A small sound classifier, trained from scratch.
Model: norm layernorm, activation gelu, layers 12, width 256.
Training: batches of 128, held-out accuracy 59%.
Data: trained on acted Russian speech (Dusha), 88.0 epochs.
Rows from block 2, named by matrix and row number. Rows with one number belong to one neuron. Each number is 128 + 24 x the weight over its row's rms, rounded and kept within 0 to 255. All counts start at 0. After the name is the row's rms in percent of the matrix's.
# fc1: MLP up (model.blocks.2.mlp.fc1.weight, 1024x256), inputs 172-255
# fc2: MLP down (model.blocks.2.mlp.fc2.weight, 256x1024, transposed), outputs 172-255
fc1.782 099 [145 108 154  97  97 116 156 137 122 154 131 143  95  82  95 122 194 166  63 153 112 138 114 147 117 143 123 114 100 131  95  99 118 122 124 104 108 131 125 144 160 191 106 166 114 110 138 146 182  94 134  88 121 134 107 118 149 137 137  85 155 152 106 143 106 137 135 139 153 122 107  86 138 152 129 151 114  95 158  97 120 154  85 113]
fc1.783 099 [124 102 127 129 105 103 140  96 133  95 114 112 106  96  89 147 172 129 131 126 162 120 114 144 170 146 169 112 104 138 144 150 113 134 104 147 110 125 114 156 174 175 126 101 155 175 117 143 123 126 169 115 175 125 104 104 141 120 101  88 136 130 115 175 110  98 129 134 111 102 135 111 141 129 163 144 114 116 122 120 141 178 123 131]
fc1.784 101 [145 129 173 144 141 129 115  95  96 155 142 122 152  85  96 119 147 120 113 148 168 112  92 138 128 130 145  83 144 151 125 147 116 111 143 119 150 157 119 189 126 137 141 124 129 118 148 121 134 128 132 125 140 163  95 111 105 166 101  79 124 120 159 116 104 153 121 117 122 107 169 166 170 104 153 152 123 146 123  88 160  83 108 134]
fc1.785 114 [110 107 119 139 117 120 123 133 139 154 166 132 111 100 126 108 129  95 122 135 160 109 131 115 121 108 142 120 151 133 123 140  79 139 123 145 138 196 126 171 191 144 145 126 146 172 117 117 162 164 131 136 139 136  82 150 124 161 129 115 141 135 131 143 123  87 138 107 110  89 151 113 150 160 158 158 137  81 159 138 139 126 102 165]
fc1.786 101 [108  88 129 123  76 130 123 173 136 148 153 134  83 173 129 159 133 155  83  96 127 113  90 104 108 134 181  94 177 126 114 148  98 130 144 137 128 132  95 128 120 144 104 114 133 145 135 133  91 175 160 125  82 109 170 133 158 113 124 169 143 106 121  84  98 133 149 106 160 152 127 102 153 107 158 123 125 137 133 123 136 108 118  99]
fc1.787 099 [117 133 137  94 131 128 122 113 125 151 134  92  94  92 149 148 160 125 113 136 121 165 140 134 116 146 115 126 113 111 185 153 100 123 113 116 102  98 127 139 146 134  64 129 188 126 118 164 109 132  69 121  95 121  97 163 130 185 120 163 139  90 183 175 151 152 123 150  84 130 141 101 131  49 131 120 127 101 120 131 119 126 156  99]
fc1.788 094 [ 92 118 165 133 107 142 127 139 124 120 121  92 108  94 119  85 133 136 122 146 119 157 140 141 111 132 155 120 144 123 124 106 110  95 117  45 152 165 112 121 134 158 129 123 132 148 115 151 119 132 134 133 134 151 140 144 134 139 111 124 110 185 170 181 125 146 168 113 102 152 125 129 142 126 123 156 143 120 122 123 163 100 107 137]
fc1.789 104 [147 161 125 128 154 104 120 187 138 161 116  97  85 140 136 136 108 127  90 118 116 151 140  82 110 154 121 122  89 157 122 146 148 124 116 101  83 154 138 128 131 168 112 107 140 121 128 153 141 148 144 126  77  77 130 126 154  97 109 152 187 136 103 106 150 157 135 130 119 136 166  90 161 137 164 136 126 144 150 129 155 155 119 137]
fc1.790 102 [127  75 128 140 135 136 129 131 177 150 147 139 173 100 113 150  73  92 128 132 130 136 121 119 142 129 151 111 165 139 168 114  75 151 144 131 115 162 152 161 138 120 115 112 100 106 162  95 145 111 148 128 120 123 137 120 123 131 129 158 105  78  99 132 134 150 104 112 126 111 145 126 180 130 177 129  92 164 135  97 139 122 151 121]
fc1.791 102 [ 98 111 178 136  91 151 156 130 127 133 114 139 143 147 152 154 156 136 152 116  97 162 117 165 103 119 122 115 166 153 150 127 115 121 114 121 130 114  81 109 116 119 117 141 153 140 123 143 170 139 158 159 140 145 131 165 101 134 116 138 184 129 114 106 129 123 134 116 132 163 112  89 157 115  92 139 115  65 138 109 112  95 109 170]
fc1.792 095 [123 132 148 119 103 137 103 161 141 158 134 119 140 123 115 127 113 119 102 127 124 134 137 123 116 126 146 108 163 128 121 105 157  89 132 118 112 139 108 129 146 170 119 140 107 143 126 150 142 148  96 154 104  65 161 130 148 116 159 169 189 107 125 157 127 154 136 115  92 130 130 106 152 165 135 156 109 108 109 125 112  74 131  93]
fc1.793 093 [171 109 143  91 123 164  91 130 127 140 115 110 119 110 135 137 141 129 158 151 139 120 101  98 110 172 132 120 130 139 162 114 135 108 109 119 160 139  47 119 146 179  95 123 165 154 101 100 138 120 132 142 132 131  93 126 144 142  99 138 149 113 145 111  84 150 127 161 127 126 189 127 177  99 156 176 139 100 160  66 145 127 113 137]
fc1.794 106 [163 170  81 136 107  99 124 140  83 121 106 143 157 103 149  74 122 136 111 103 114 137 128 147 144 129 154 123 104 178 160 142 127 156 105 155  72 118 135 125 153 123 153 129 138 139 130 165 110 118 141 108 137 137  87 134 152 116 158 141 131 129 114 161 133 147 158 103 145 133 103  89 132 160  89 170 109 186 113 129 143 131 134 152]
fc1.795 095 [147 112 107 149  79 111 136 199 120 119 136 141 103 148 131 141 161 129  90 147 156 155  95  86  90 152 146 117 131 140 137 116  69 139 186  70 149 137 132 147 131 206 149  98 136 126 121 120 132 145 146 119 134 135 131 133 127 115  64 132 129 118 116 109  80 140 144 110 149 120 139 103 118 159 153 154 134 143 119 101 170 136 100 161]
fc1.796 103 [109 118 166 151 126 119 114  86 173  96 130 118 128 119  71 140  97 129 114 140 119 151  96 149 111 134 165  92 151 107 108 128  97 162 169  99 151 134 132 165 140 129 117 170 106 108  87 111 102 133 120  89 113 110 128 133 148 138 132 137 126 152 114 111 112 123 114  92 163 132 106 113 183 161 125 167 130 149 145 104 164 100  65 142]
fc1.797 112 [ 97  97 154 114 100 101 138 119 137 143 160 153  93 138 116 130 121 155 118  87 131 113 131  93 157  77 157  95 150 124 114 137  64 121 152 140 142 145 187 161 158 111 130 134 148 133 131 100 122 142  96 126  93 135 158 132 117 143 157 153 137 141 100  98 131 125 142 104 115 161 103 107 143 139 118 142 139 180 134 120 154  94 118 150]
fc1.798 099 [114  99 120 169 138 124 122 152 152 154 153  92 111 132 117 135 103 103 101  81 117 141 128 115 138 141 141  90 149 101 141 126 160  94 150 125  92 153 107 124 112 108 104 159  91 124 115 125  95 130 109 145 117 115 125  90 106 134 155 160 125  85 168  83 116 168 133  98 102 134 162 123 142  83 184 111  70 140 156 143 141  85 122 129]
fc1.799 103 [113 141 145 109 121 130 136 142 158 190 158 135 164 136 128 111 136 140 123 155 127  82 118  91 104 121 159 129 165 138 146 103 148 140 152 150 138 124 117 153 126 101 130 135 143 136 134 130  70 133 160 116  87 144 170 123 111 116 162 130 101 107 117 116 162 101 100 113 104 192 124 155 135  98 124 126  89  97 160 115 163 124 121 141]
fc1.800 092 [143 114 150 102 105 124 124 153 127  89 134  86 131 120 107 117 160 145 136  91 148 107 122 125 116 110 149 103 114 127 108 132  69 114 115 151 142 149 112 138 192 138  96 131 139 139 170 173 139 123  91 155 176 107  97 123 146 140  94 131 173 116 105 148 154 158 178 103 140 132 144 108 124 125 120 179 125 124 129 148 135 149 138 120]
fc2.782 105 [135 130 158 100 139 114 133 180 166 130 108 154 129 127 118 131 152 133 131 147 108 142 135 127  90 120 126 149 145 120  79 147 144 101 124  99 152 128 124 115 104 121 168 144 156  65 116 144 141  70 188 130 116  97 129 156 153  77 123 127 116 133  97 118 102 149  96 154 116 130 153 141 130 145 153 129 166 133 172  96 112 159  99  67]
fc2.783 107 [142 116 131 132 147 135 148  96 133 125 125 135 168 107 127 131 128  96  93 156 136 143 144  78 110 188  88 120 143 119 131 134 185 138 136 127 119 158 128 103 143  81 141 169  97 110 142 131 133  99 110 111 134 174 105 141 130 117 136 116  83 139 140 169  78 127 161 160 100 112 119 176 106 143 125 108 164 134 121  94 106 160 137 145]
fc2.784 100 [158 149 130 120 126  82 138 155 123 127 148  96 133 132 146 128 123 143 117 127 115 132 170 146 155 115 105 147 121 159 127 131 113 122 133 158 134 103 128 129 110  93 113 134 147 104  96 179 128 115 147 109 109 120 116 123 158 142 147 119  89 166 124  99 125 111 115 164 167 122 117 166 145  93 120 147 120 157 118 105 119 121 158 138]
fc2.785 120 [142 134 130 115 123 123  96  96 132 123 113 139 184 127 109 165 113 124 112 163 140 110  99  84 106 163 101 109 128 142 115 170 143 123 120  97 100 127 108 160 156 142 136 148 117 124 141 138 147 110 138 133 136 142 118 131 124  94 116 153 178  73  84 109 104 141 118  58 109 174 159 137 101 113 168 138 133 112 135  96 106 105 125 108]
fc2.786 108 [152 152 121  96 127 170 131 115  82 102 111 123 135 106 110 124 144  91 149 122 124 153 173 180 152  89 135 144 129 147 119 122 114 108 109 141 139 135 129 117 121 126 109 113 156 182 125  88 136 142  88 129 114 117 163 142 103 106 109 102 138 133 130 155 156 110 149 108 119 130 150 125 103 131  78 135 124 136 126 164 104 139  95 151]
fc2.787 089 [140 133 129 175 144 131 159 148 149 123 145 149 142 159  92 112 119 127 152 103 132 170 145 116 127 118  81 132 146  98 127 126 144 134 125 157  66 126 120  92  74  88 142 142 147 119 162  85 142 140  91 101 134  87 182 141 112 118 143 124 108 104  99 140 124 132 104 161 109  97 114 149 111 162 144  90 126 155  73 151 126 170 126 129]
fc2.788 087 [132 158 130 118 165 133 108 135 136 146 101  92 151 156 126 120 103 126 186 145 154 105 180 157 119  85  96 169 178 120 131 101 143 103 135 114 140  91 154 140 137  93 102 119 149  99 119 175 132 122 120 129 112 112  84 103 135 159 137 156  87 132 165  90 135 131  94 175 117 178 151 175 130 117 174  95 138 113 134 111  88 111 130 106]
fc2.789 099 [152 144 127 110 184 114 112  93 119 102 152 175 186 114 108 135 175 153 111 122 105  87  99 117 104 180 126 123 115 113 134 101 173 158 157 144 111 171 147 134  78 164 165 121 102 116 185 114 111 136 101  86 112 115 134 103  82  90 114  82 115 122 129 130 138 146 126 105 152 135 124 146 132 131 109 115 172 126 123 135 167 133 135 140]
fc2.790 113 [ 74 116  94 140 173  86 145 124 129 124 160 127  84 161 128  98 130 129  88 132 132 131 142 114  92 150 106 129 109  96 148 133 104 146 135 135  72  79 144 119 144 161 113 132 129 131 155 128 132 157 108 105 136 125 152 123 131 134 105 103  77  93 125 149 133  97 119 144 121 118  78 116 116 103 162  96 105 124  77 155 140 123 111 141]
fc2.791 087 [153 120 139 172 106 118  96 110 149 130 114 109 138 130 142 121 101 118 126 121 149  82 143 157 145 112 141 144 149 134 139 134 130 134  56 194 137 104 160 107 122 114  94 180 130 122  92 147 141 104 136 124 131 131 120 151 143 118 179 151 135 125 116 149 128 154 131 158 129  67 133 132 122  97 123 141 106 132 127 155 105 146 166  97]
fc2.792 094 [107 152  91 135 139 140 138 126  87 111 122 141 128 119 137 129 164 125 134 135 129 161 148  98  74 111 119  90 134 154 137 148 123  96 133  90 131 166 127 137 125 154 134  91 160 106 107 109 143 127 161 111 133 145  97 153 105  99 108  54 127 178 119 118  72 131 124 108 179 141 110 126 158 129  96 147 149 159 182 128 154 147  99 127]
fc2.793 087 [139 122  96 164 129 116 129 146 111 132 161 141 167 101 105 115 154 151  91 107 149 106 160 156 121 148  79 160 144  87 144 162 136 107  94 160 108 128 125 110 132  78 114 104 109 111 120 147 108 140 106  96 121 111 114 177 118 153 140  88  99 147  86 116 120 134 114 122  98 106 104 172 154 123 110 122 185 166 107 154 131 131 136 124]
fc2.794 102 [180 135 101 105 140 156 137 161 143 147 141 140 115 121  93 171 149 105 110 131 119 124 156  99  97 118 117 134 156 128 139 134 170 110 112 106 128 143 129 100 119  90 135 128 171 116 131 112 164 125 140 146 112 122 185 138 106 123 136 152 139 106 106 102 141 130 100 166 116 161 143 143  91 118 112 167 118 137 108 171 142 129 144 100]
fc2.795 095 [113 127 132 105 159 164 100 134 116 170 131 129 117 141 137 138 148 127 173 149  98 186 160 187 120 112 147 144 170 131 134 127 129 113 129 126 138 112  99  97  80 120 116 105 129 133 116 118 145 143 118 154 172 125 122 150  81 155 139 154 140 126 190 119 163 118 104  81  86 148 143 115 133 112 129 150 121  92 104 145  78 115 114 136]
fc2.796 103 [160  67 109 163 125 124 125 129 119 161 133 107  97 121 129 105 107 127 127 141  92 107 144 139 140 157 142 119 113 147 126 122 106 117 156 155 118 124 149 106 140 134 123 115 168 150 163 119 127 154 115 140 125 161 129 152 109 172 113 130 111 153 191 135 194 119 126 156 130 126 123  65 160  94 139  85  81 146  88 149 120 133 147 141]
fc2.797 108 [135 120 113  71 132 107  89 104 135 142 139 115 130 140 105 122 104 153 155 163  81 123 110 120 146  92 109 118 149 165 120 156 133  83 110 177 115  98 128 116  90  96 150 146 153 123 165 101 142  96 127 141 156 137 113 125  88 121 157 125  92 125 159 131 116 143  88 134 155 152 110 127 122 112 114 109 112 143 102  99  98 136 148 131]
fc2.798 105 [108 145 152 137  74 124 123  89 112 135 109 139 111  98  77 150  94 142 163 111 106 106 109 117  87 120 119  97 143 145 139 161 105 117 129  87 137 160  95 167 172 152 111  85 132 157 105  96 173 178 149 129 128 125 102 121 128 107  93 158 121 119 155 136 136 110 155  97 160 124 150  99 136 121 170 133 137 104 108 115 163 100  82 150]
fc2.799 093 [123 133 144 146 158 135 121 136 136 108  84 108 142 109 140  94 127 125 147 151 136 130 154 183 163 114 117 161 135 106 105 181 140  92 101 117 151  95 119 107 108  87 157 120 129 113 113 151 183 123 125 142 130 123 135 167 130 110 118 151 138 104 125 134 126 139 122 133 113 105 137 148 113 158 116 146 190 154  87  93  72 140 135 114]
fc2.800 084 [164 102 150 109 144 137 125  91 188 147 138 132 183 150 119 145 116 122 102 123 140 129 101 106 124 151  97 122 143 121 138 129 131 118 123 173 108 144 173 125 128  69 148 150  98 154 134 128 111 118 128 104 149 145 129 108 141 143 136  86 126 110  94 153  92 155 112 144 103 118 100 140 110 163  97  81 170 125 107 110 113 145 143 153]