A small sound classifier, trained from scratch.
Training: adamw at rate 0.00091, held-out accuracy 59%.
Rows from block 9 of a small sound classifier, named by matrix and row number. Rows with one number belong to one neuron. Each number is 128 + 24 x the weight over its row's rms, rounded and kept within 0 to 255. All counts start at 0. Numbers have three digits each.
After each neuron's rows are labels from the 100 clips, of 14976, where the neuron reaches its highest value: "responds to" is what is common among them. Only what is clearly more common there than usual is listed. The data: acted Russian speech (Dusha).
# fc1: MLP up (model.blocks.9.mlp.fc1.weight, 1024x256), inputs 128-255
# fc2: MLP down (model.blocks.9.mlp.fc2.weight, 256x1024, transposed), outputs 128-255

fc1.269:152130155071162139143101075150111132094142145120155115135156112121184124170072096132117104147145078128121104121111125141101099096109127100115153143127128183104134113154174146097098124111118124112116114123114106168104103165117146136114099116129152141096174114102161116105124115115122157142100162130132150109125135109125102152121103202107162108116069134137089121106145138138129139097124
fc2.269:153146102122102162119167140157098138141135163107169135121120177111123102112143166130178136139142173132095129151121123150123140151149090108150115120119138107123123152158124124099123123131163123186114141151094152139146129073139105098169102101101099099156117154147132100137144094113151134113106076127088109087067115137121137116120091140113102119115103135142139113143114105121154143083147
responds to: emotion: positive

fc1.318:120109116117135138143159123121184111089128119135197122103120134110122122194132133088113071104139138156146138134121110121080126102198137133158110145115122160117149113100124159110101123116123142168181176148159128149096107092119140122134152104100135132125155131118116115094113192129138139134110113144101140128092126094114166119163101126132153101119122146103129162111140122156141117118143
fc2.318:126085132172118113156112113083131129158158159130083097130139127108118168123089129157160143119114122129124124167127112134127130172076134151110134110132141126113147141107134116164114124093059142115101100081127107132162131153164154111133122170092105177111119105111124137148133139086117088116113126162150161161177147128130107115165138142128118148115126097106144071055138118128141090168114
responds to: emotion: neutral

fc1.329:124132125164140174164110121146104113112153159144138126107132122163089117124122102128169142113093149171074108134139083128125160110133115155148136141107120149129117104111119179148123095128104148121113093082119114113124114087107140101142142154111132125124153136125183117106136117065113144134099107128102150134148164125130102171119113139116171126113104115155121131114108118125152117112108
fc2.329:140113133093112107122127129140142118154135117107147165128172179128127190155143188096084107124162128127141108151141105135148135112101142108110171134119203120112126117120099109115128170093127111145138176174123131123153114110145151102165123134116124123122102117111098115173135112163139093110136138140145116146114108116158114107152114116148123129113107134132142137142153118133103181126166
responds to: emotion: neutral

fc1.164:102138149130075122134138129090153102132114143140144141120125143152123126181116127100120094122106167094144136110130143114099133114181093096137123116113149087154150135084113150106163131121180103142110153143134108126133116146143166114124153090142160165170128164134081110171169157171155169093187172079116142134083112145108128126177114101117123123118083122133135160142118126150137143139147
fc2.164:156128148128102138135144132147112168167136128160121145081126113094183166163121130104129149088137123089124108083102117154103113137129111147101124143097148143117167162136105173127072131134095123074119160172127132105143119123127105127120140162116084124116132118100137172124147112086126099093091123134116144152167116063128132161147126135156136138096120173152137119127147118122102137119105
responds to: emotion: neutral

fc1.393:120152128106135115143163082121136146150115130107114121128131103196126147091119100075102150066131132099128129108103150114144131156111127112141096118153121109092148164168123122118101146117100147119126134151108131134137128099121126086115121100132118115134153112095166140134127130083141106143130115107116142164119147116168181157173124159134142109122128161133118121113107127114144116150146
fc2.393:098128135122139118117106100130137092065117119136107127145127086135158087098174157108123125156124143088159137074147122096157117082155142098167113117128133110145123088108128125116168122162164147100167114166155176142076106165134155111111120136138141091123123112170153155085094139127104108166156138112139155119103100150136144172067134142141163111178122104143117170136125137127118152122127
responds to: emotion: angry

fc1.743:115161108139127125187115141123119084153103105128086145142154121130149106124152152122141114132068101090124127130090135137143114153136125111156134146154123098113134132110124120135127113115110164124133113118136154163125141178129119123128127150153148131129170120112113124115162123121136139135152151107132125121106117098144148140113093109069127141122150119094126116124105133102103105130076
fc2.743:102101177134151148130122167063107157152130149175127111135132139144119170099116109163155144157104148140146129151135119122078105099108144182147109141085080115109129165120164109119123130149128106128114084129128121117082114132148174123142058100114103126150168136094121105125143156094130115128140116095107099137103116165128148097146135151084094116132103135088151111145108163113145119132154
responds to: emotion: positive

fc1.288:100153126135124098143123127123144125100164138094156172124131142140120150159158139097103105142131117196091123100079167143129079117115124110154148143144141125106153097155095133142138189133137133117140178173143125101130127133082132121124113109144133158118136154109112128153125139134120106154129176110137123151140128172125120120110140128102099121131133127115127121137077130177089085111132
fc2.288:147106152133130096159128118117141165174160136124139136078162105129127149159077137136119119102152124128111093120145083154130136153134127136137168107122172148140140126097094136141087114117093125130113141131146105118146107140117184103140143161121109172095138101109099122135146142096132095102113138158147170164139165090111090113151159122161161147095103139135140089114182114141135146143108
responds to: emotion: neutral

fc1.232:095111134113131146125175110088093138151128133149164129140114149138136183180150134082162143110093140139125134159158143116134138168143104146122102088146121178093132103147177143136134166158150147141115097147082135120158119109155111156152120097146078113139129142119100105149121093130125102101144106108130129156127118120127128135138120113124138131109114089124111115166099129149106144077127
fc2.232:127160145124133135078125106159108098082098109109156126148080122097172087103163152108110141158161139113165146152123167124146114107118135112093119128120145135142101163134109145147166134155131128121144139136134128139127098159140080163134119144097137097113079146166172116059087107140129167163101095149123088117127108118119127144098120155159131085151125116127109142121137164134118137136136
responds to: emotion: angry

fc1.745:137127125149110074128143130103111100136143165126152109141131111143123174100147059140136129139074091134142144125149075108112120123117157159120123122103116140048139155186152148161135169153115089126095130125097165103144101142171084128094115116120112128133137133087108113147162144103141109121088123109146143121114142133131142156093139128106096141097148086119106107111164121158116092106133
fc2.745:093125132136152104143081120130126127142134109132089096168094098160118091104110128148121139144124101133117128120142129076144080127118164142108135104154113118161145147108137069154118106102122129134122097111175098166124158163164124121102129145165156135125111097104146158125104136137094103157109125115175099116189165149151145131138143152122132153154171134118119144092118136145135093150099
responds to: emotion: angry

fc1.392:118172107085147123108126069141127142140114153137158126113100150116087127132136120129108104134105057134123177126071168134119070097127104113117167136113137113110144121135125140088106131133155134087120135131141089161148119151138128137128160145147153095093139096110151157116111145157130119159115164154119182168143139121161107198142174139123137114222134120134139139133114133150102103118130
fc2.392:115146154125130168123112141149112107098089129112166131163151105114138093100130128109131157184168139095095150057149147121155147105097132148134134140160137073143075119130162155116127130134164124124137111145130151132090093131152133146131093132115131096115117129142126147129119130141116128144154091178125111074073126159101103096068151114107136115152164156137133133172109140127159169131141
responds to: emotion: positive

fc1.256:104133173158124136146141118123157153129110165133136121127127135184095155163132089139145139151106147123124129162161105079088119112160092093108135180098130166134120144087110115099151121120146130143128108127117128087139106081158170107155112098123101183155149138091123122162129177086120118095126162099160143196114123130154128096136095132144139129113080115097139140103120186147110128117130
fc2.256:123171117094125136116127116186124164087111126106145138131065109130129108114127138107143136135155113152133136138125130117172133068149130108120171107187146164160103144145099133124156124118153132131149138123106132178106143123140074126121133131161159124116119130147167141100084082171109187149105107167148125101137133144148102118103127132161130135131115162148084150155141163141140137107115
responds to: emotion: angry

fc1.412:147108123130112103081104148124155147123132150114120098108119120137188140111124134093158098158145122103130099100103120132091068124089137127102115187081113216106142162174104106148104138099114106071135126155124100111134115146158092153125120125152139149128134132127117125152098122082111089100156125146146134153109136106114154142098149153157176147115124142126076163120143139142160139129143
fc2.412:122120162188166168133103153136115101141107116140140118142143153130097110102119132173165159153093177119126145142173147122153116149130109138127088157115092098161089129110158118149169112129127148170083082117144102137147117109161119102145091087118093116162097164104151110161136143123128120146121111106108109119136117150125144093124107103103099102139125116091159107121080108086144093115141
responds to: emotion: positive

fc1.297:160147154150104132094129120115128134087130135115144121138131156098137224147157123096088129135105113162127080121089134150100168119162097103182124141122152131101115135171161110110114132122130072105124148158077145126126138122101141141144103130147104201109183135146143103141115130144136108115131146130154145122097132106153094134105150188117123130129134145142114122143132124123103146090149
fc2.297:124131114135119115115143139125129163143148169134100142134124093144126164139100090120152104125156099153083101079118131139105129132123150126165165112129168153119140138150137147164095131110155078122133143139111141141115148096095147121124140158159143155082137105127093138139121132111124096093162142154143130119114150112134100109132153125137161161085164181170106123134156138157171146145125
responds to: emotion: positive

fc1.359:084103119123109122143114126150124121140114130133108097088172119150160106107200155096099082113081130092148148109081107136129123131135135119144111155117134103110157141089146094132113159073143146083132115130109158105122130131131098152117151133108166130115147124135150161145175118113134139157126165098129127133177118104146180134142092142100098157126153134143108186115097123111099146128148
fc2.359:106099158131161140159098131063125104138107120171111110148121130129120149088103119166153154131128145166130117114163103097107110124089145157140108124109080100146089124106145119135130109147103127130138091140146089126101119140152186106110086117149113106153157136102118134147133164097118113149118101101112125144114135167165140129137134145086127121161117138088163140139097156096148079121145
responds to: emotion: positive

fc1.689:131152097118115145128150089134172124140136115161125134186114135118141128141194098091110101083119146192175093142088119101138101083114114127117130119111104141108121162155139126160121175101125088128157140107099120126148138160117126152110145119146159104141163158134158095128111157144113155118120102111131124129126115092193144108108113139145105111145123167127102137158153155133107101120154
fc2.689:108095108160140136169088160104131106129124147078088097153146132150095114112127132150151133131103144095146124110162114126139154130132151148143119164133109085139119120108164109142151140085135141156114091076150146126145147128167173135125129109122150133143122101113110113146138164140105130137148154148142097085120136169105126087144144098099118162121142127097145142103127110095143114163107
responds to: emotion: positive

fc1.598:103147146117160107151084195159134168088170138142159158163178100112132126127132131137121110098136162154095086137112112127133139126150147113137143155131100126118090103123151123106138148135102156134157130128102099104084064120097125124100142104112125086150156189144112137120124158092128116124124122121141118146145161163136134144133112134100124124179125102112146161154102149114111137131154
fc2.598:180121140159131128134133093118149110121137100116128155093101115089101154152118132143149129152134146111139115123160104145149162147156114147136139098091141121171114104122117158118142088152092167139088118087164104100161104132108137094145128141120104131116107106144133102111135135159125172101137103146115162102132155110091089134121156107159181082103155122148140088149164119094134133145074
responds to: emotion: neutral

fc1.429:115103121090133132111125108130148155166151141162104141105090155138145104119140086121086155107131090152134157132065119065126113163103131122122143126130118127120138095171118114154104133125156129149133140099136080134104125094120109121141169119121153123145123097092132180167128123121114156114151171122170117180098144091204140143173096140118132204133158134115122151095097114143132104085136
fc2.429:116158123125116135073146126159107085065091109131144141147114114099168105113148171125143128168144143118159169139115155115142122113143117117112097128128134123121099131125123141118141153145184141117157139141113135151118120119145122146139101121117133077110114154184154142078098116141109125143132103120114102099113078153136132127099100150125125083152132112118108151125118158131131169115144
responds to: emotion: angry

fc1.220:145130126164119127147131165142153102105112133128098134103130164135116107147157110128130062139138083133087173121072143145092076130124112128111129127148143152158161137138111129129131161108132131144116168167136129126143134130120143120147127127155115165118115135116111154158135142124149133129120129112113124128147098134133064130185122141108083103107158135148111105154104107181065109167104
fc2.220:157132148127121134144129097132118142200144151150143155085146121119123164151125121129127124092118141114127096140148098155124154121131113138138159145079152176115127164116142148122114134128085130134073119108126138090153090108110146090159146128124086128111176131113108097128159141104139125085093149130117156129137119092121112119114137135147170124101093170138162102145162123097134142128107
responds to: emotion: neutral

fc1.187:110149154118150112149145091115127098114170139117132088123105124168145149136113128127116130057092115122128122145087132206116096130162138120120091107156117115101158148125109116110124124155112133110112132181160117132115198129109116112110120121160107154141134144096137130148096130113126099134118108083089149200164132099157187152184096134145086153174115131072103141096121142139106114144098
fc2.187:116143098110134113112130109160137150091120131095144130152122071115136105130119116095133095132162107149120106113113114108131130110118161091175159105152163152143143119120118142149108094112144126114147137107130116154112120149100161137116183129142164121074129108160137129111100141136096154134134135167157175115111160133118077146086176188143170118136136127164096141122178163168147156146120
responds to: emotion: angry

fc1.140:111164113152108120156155090093100115116138112102138128113122131118122106152128119141153132067107152136131086152132107124088137148166091146160129147086104144147119108119132153170143081136083141096126142104110140127122123121116137187109127121123088141111115126151151114099145159107109134095144101098113194101114171106125121138107135140156171154092136132164156148122125123129130138118088
fc2.140:139108158116102121135123141115147114162138145122149157126192182151121208150124177123101096128140121133121119174130108143140133116071133136106150126110174140104144144113111119119121159103123107142121153151123116114142103119113144097162118137107120157127114121088094114191148134144172095108128164123136127164137116128118112111172125118114119133107107109124148117128138119141098141127160
responds to: emotion: neutral

fc1.53:092145146137110145106165120084135104116136119177116133091123117117152156142144087138133137120096098170147119146102070143105147119126175158130140152091089169100127157155133121160100134124157128107143095145116127130095105103126119131117102099083096162121195110116109135099153175097145124086126116068140115119105103103143127162124153145134130152088173159140135142153120145128113152133147
fc2.53:116135130101108140109157126087136127149112118153073120141131067138131167119115114106131135136123113135106112043136120150102100134162132145126097145118132137117093140140154145140123163148116133124116125191132114116115143123133143123113119133155112106148137133139116188145136150136121087114157122139104134140121106120128108127126129129132143135125189123141132159153134145128158142124090
responds to: emotion: angry

fc1.500:155153143129118097073128115196154147151146146099152119116128131156183109161156141113085146098134144175188142134081069114124126120124134119106146137114143131142143125143116105125096166053142108094147130128097142143138100105144130172122156159132122120142112155127135092122059113125109137102139140134159144154136125086132163150123121158160120141153119115110090154138123152126126149133155
fc2.500:124114174171141162133113140078120078136116113140103122132149155110112140106134169139169150167100172056126139127174144113132138146101142159114107144112082101127105154093149111134177142133123156127097086116177133121127116132153156093143096129132089130158100114128135126104146161132125106120162136107132116085130112138105126071118120078101153098125164115100141121145095113072127138150130
responds to: emotion: positive

fc1.655:109158130115130088134112158157130152148133131166131116118100128150156125118085122157121074158125154126147106139096117140145097095113138126118139133163128156163125116155077156126133133102114094101179139118125132160099137120122096138151147147128125163114158160127131121113156121071121109127135173153134144090148109115131136156101111145154128103138132138140147117141146120153128139129116
fc2.655:120139135165137165127138163116085135139103127141106122115119110101125116106134126170184146160128171118100138136151131124147123162146122169123101155097115107141090160138144126116112144135131138162104099119134141123139141099146120107150064110117101108153113166123146140125126100092125127112141090124091077079156111142119132108134118109098106108119128123115162140150096103099166134111099
responds to: emotion: positive

fc1.561:156102154108147126159121072170134127082150154126137113128102140100144147160119126145175144118144165133137096122131113150112136124127115096178122110162166123128118132136119143126141103152134172128099130117097131143108078103121141147124138098130089125120148156186060123180111138167129167103142138143145172146093152087110102116116130152126116120125120109147116160123156116149134096130074
fc2.561:130118147108104120138146095105133142194163117107143148110188187153128165151130156128077123113121103123129102140125117152108117149117124109108137133136169140081170143125114114132111140118064123142130139160124130104150124117112128091140133139109126168142139115093127114166172129113153065103098151134124123173145118094141133134167119117154112149114125101135161101130127121133106115127134
responds to: emotion: neutral

fc1.662:125153115121152089114120119125133135108142148164146108141072150115126162108154138163118096108078148113133122116058159141137110131174146151101070115133137100119171131113116105144147146123124111092135116112123171105163157117121118167138139123155112133107141121135164135162154118108126133139148171128137125104107139141122128124101129098131095181108129123139128179093097133103135107115133
fc2.662:113072150168142133148110147077114112159113139146112097138134136132098153101121151174176155139110155139134135130150116111139125153142131181136106121124084091134134125087141109156140102105117148180099092096165107118137139136153140120127083105131098151164152130089108128166154151135132144135137138099111127121142166152119152103160129112095096140133140118084161118113094101098134090149139
responds to: emotion: positive

fc1.680:134136124114109129114121121126112102128115126165119125137138139121132160127130085141103136118117093122160086125139105128118155119127102159129132193107117128119137130140126115183078179122135107122097179146122132097130143136134160125112141058123130117121130095148082110117154117131119162078110152107151127120108122121139099082139154140123105165091124132102116147137134144106155145118099
fc2.680:116147119112150079161124118113152142099140114127150131137113094135121118144112123123120110142167104142121105087140116109134118114115153072137169113150169175150149096120073161140116115127113128133153173142122097163123114125078141108106145157142146157075097107113123148114091135120125150145115124169168158143141133130118095155124154150182150143139130119173088122094169133198121117127100
responds to: emotion: angry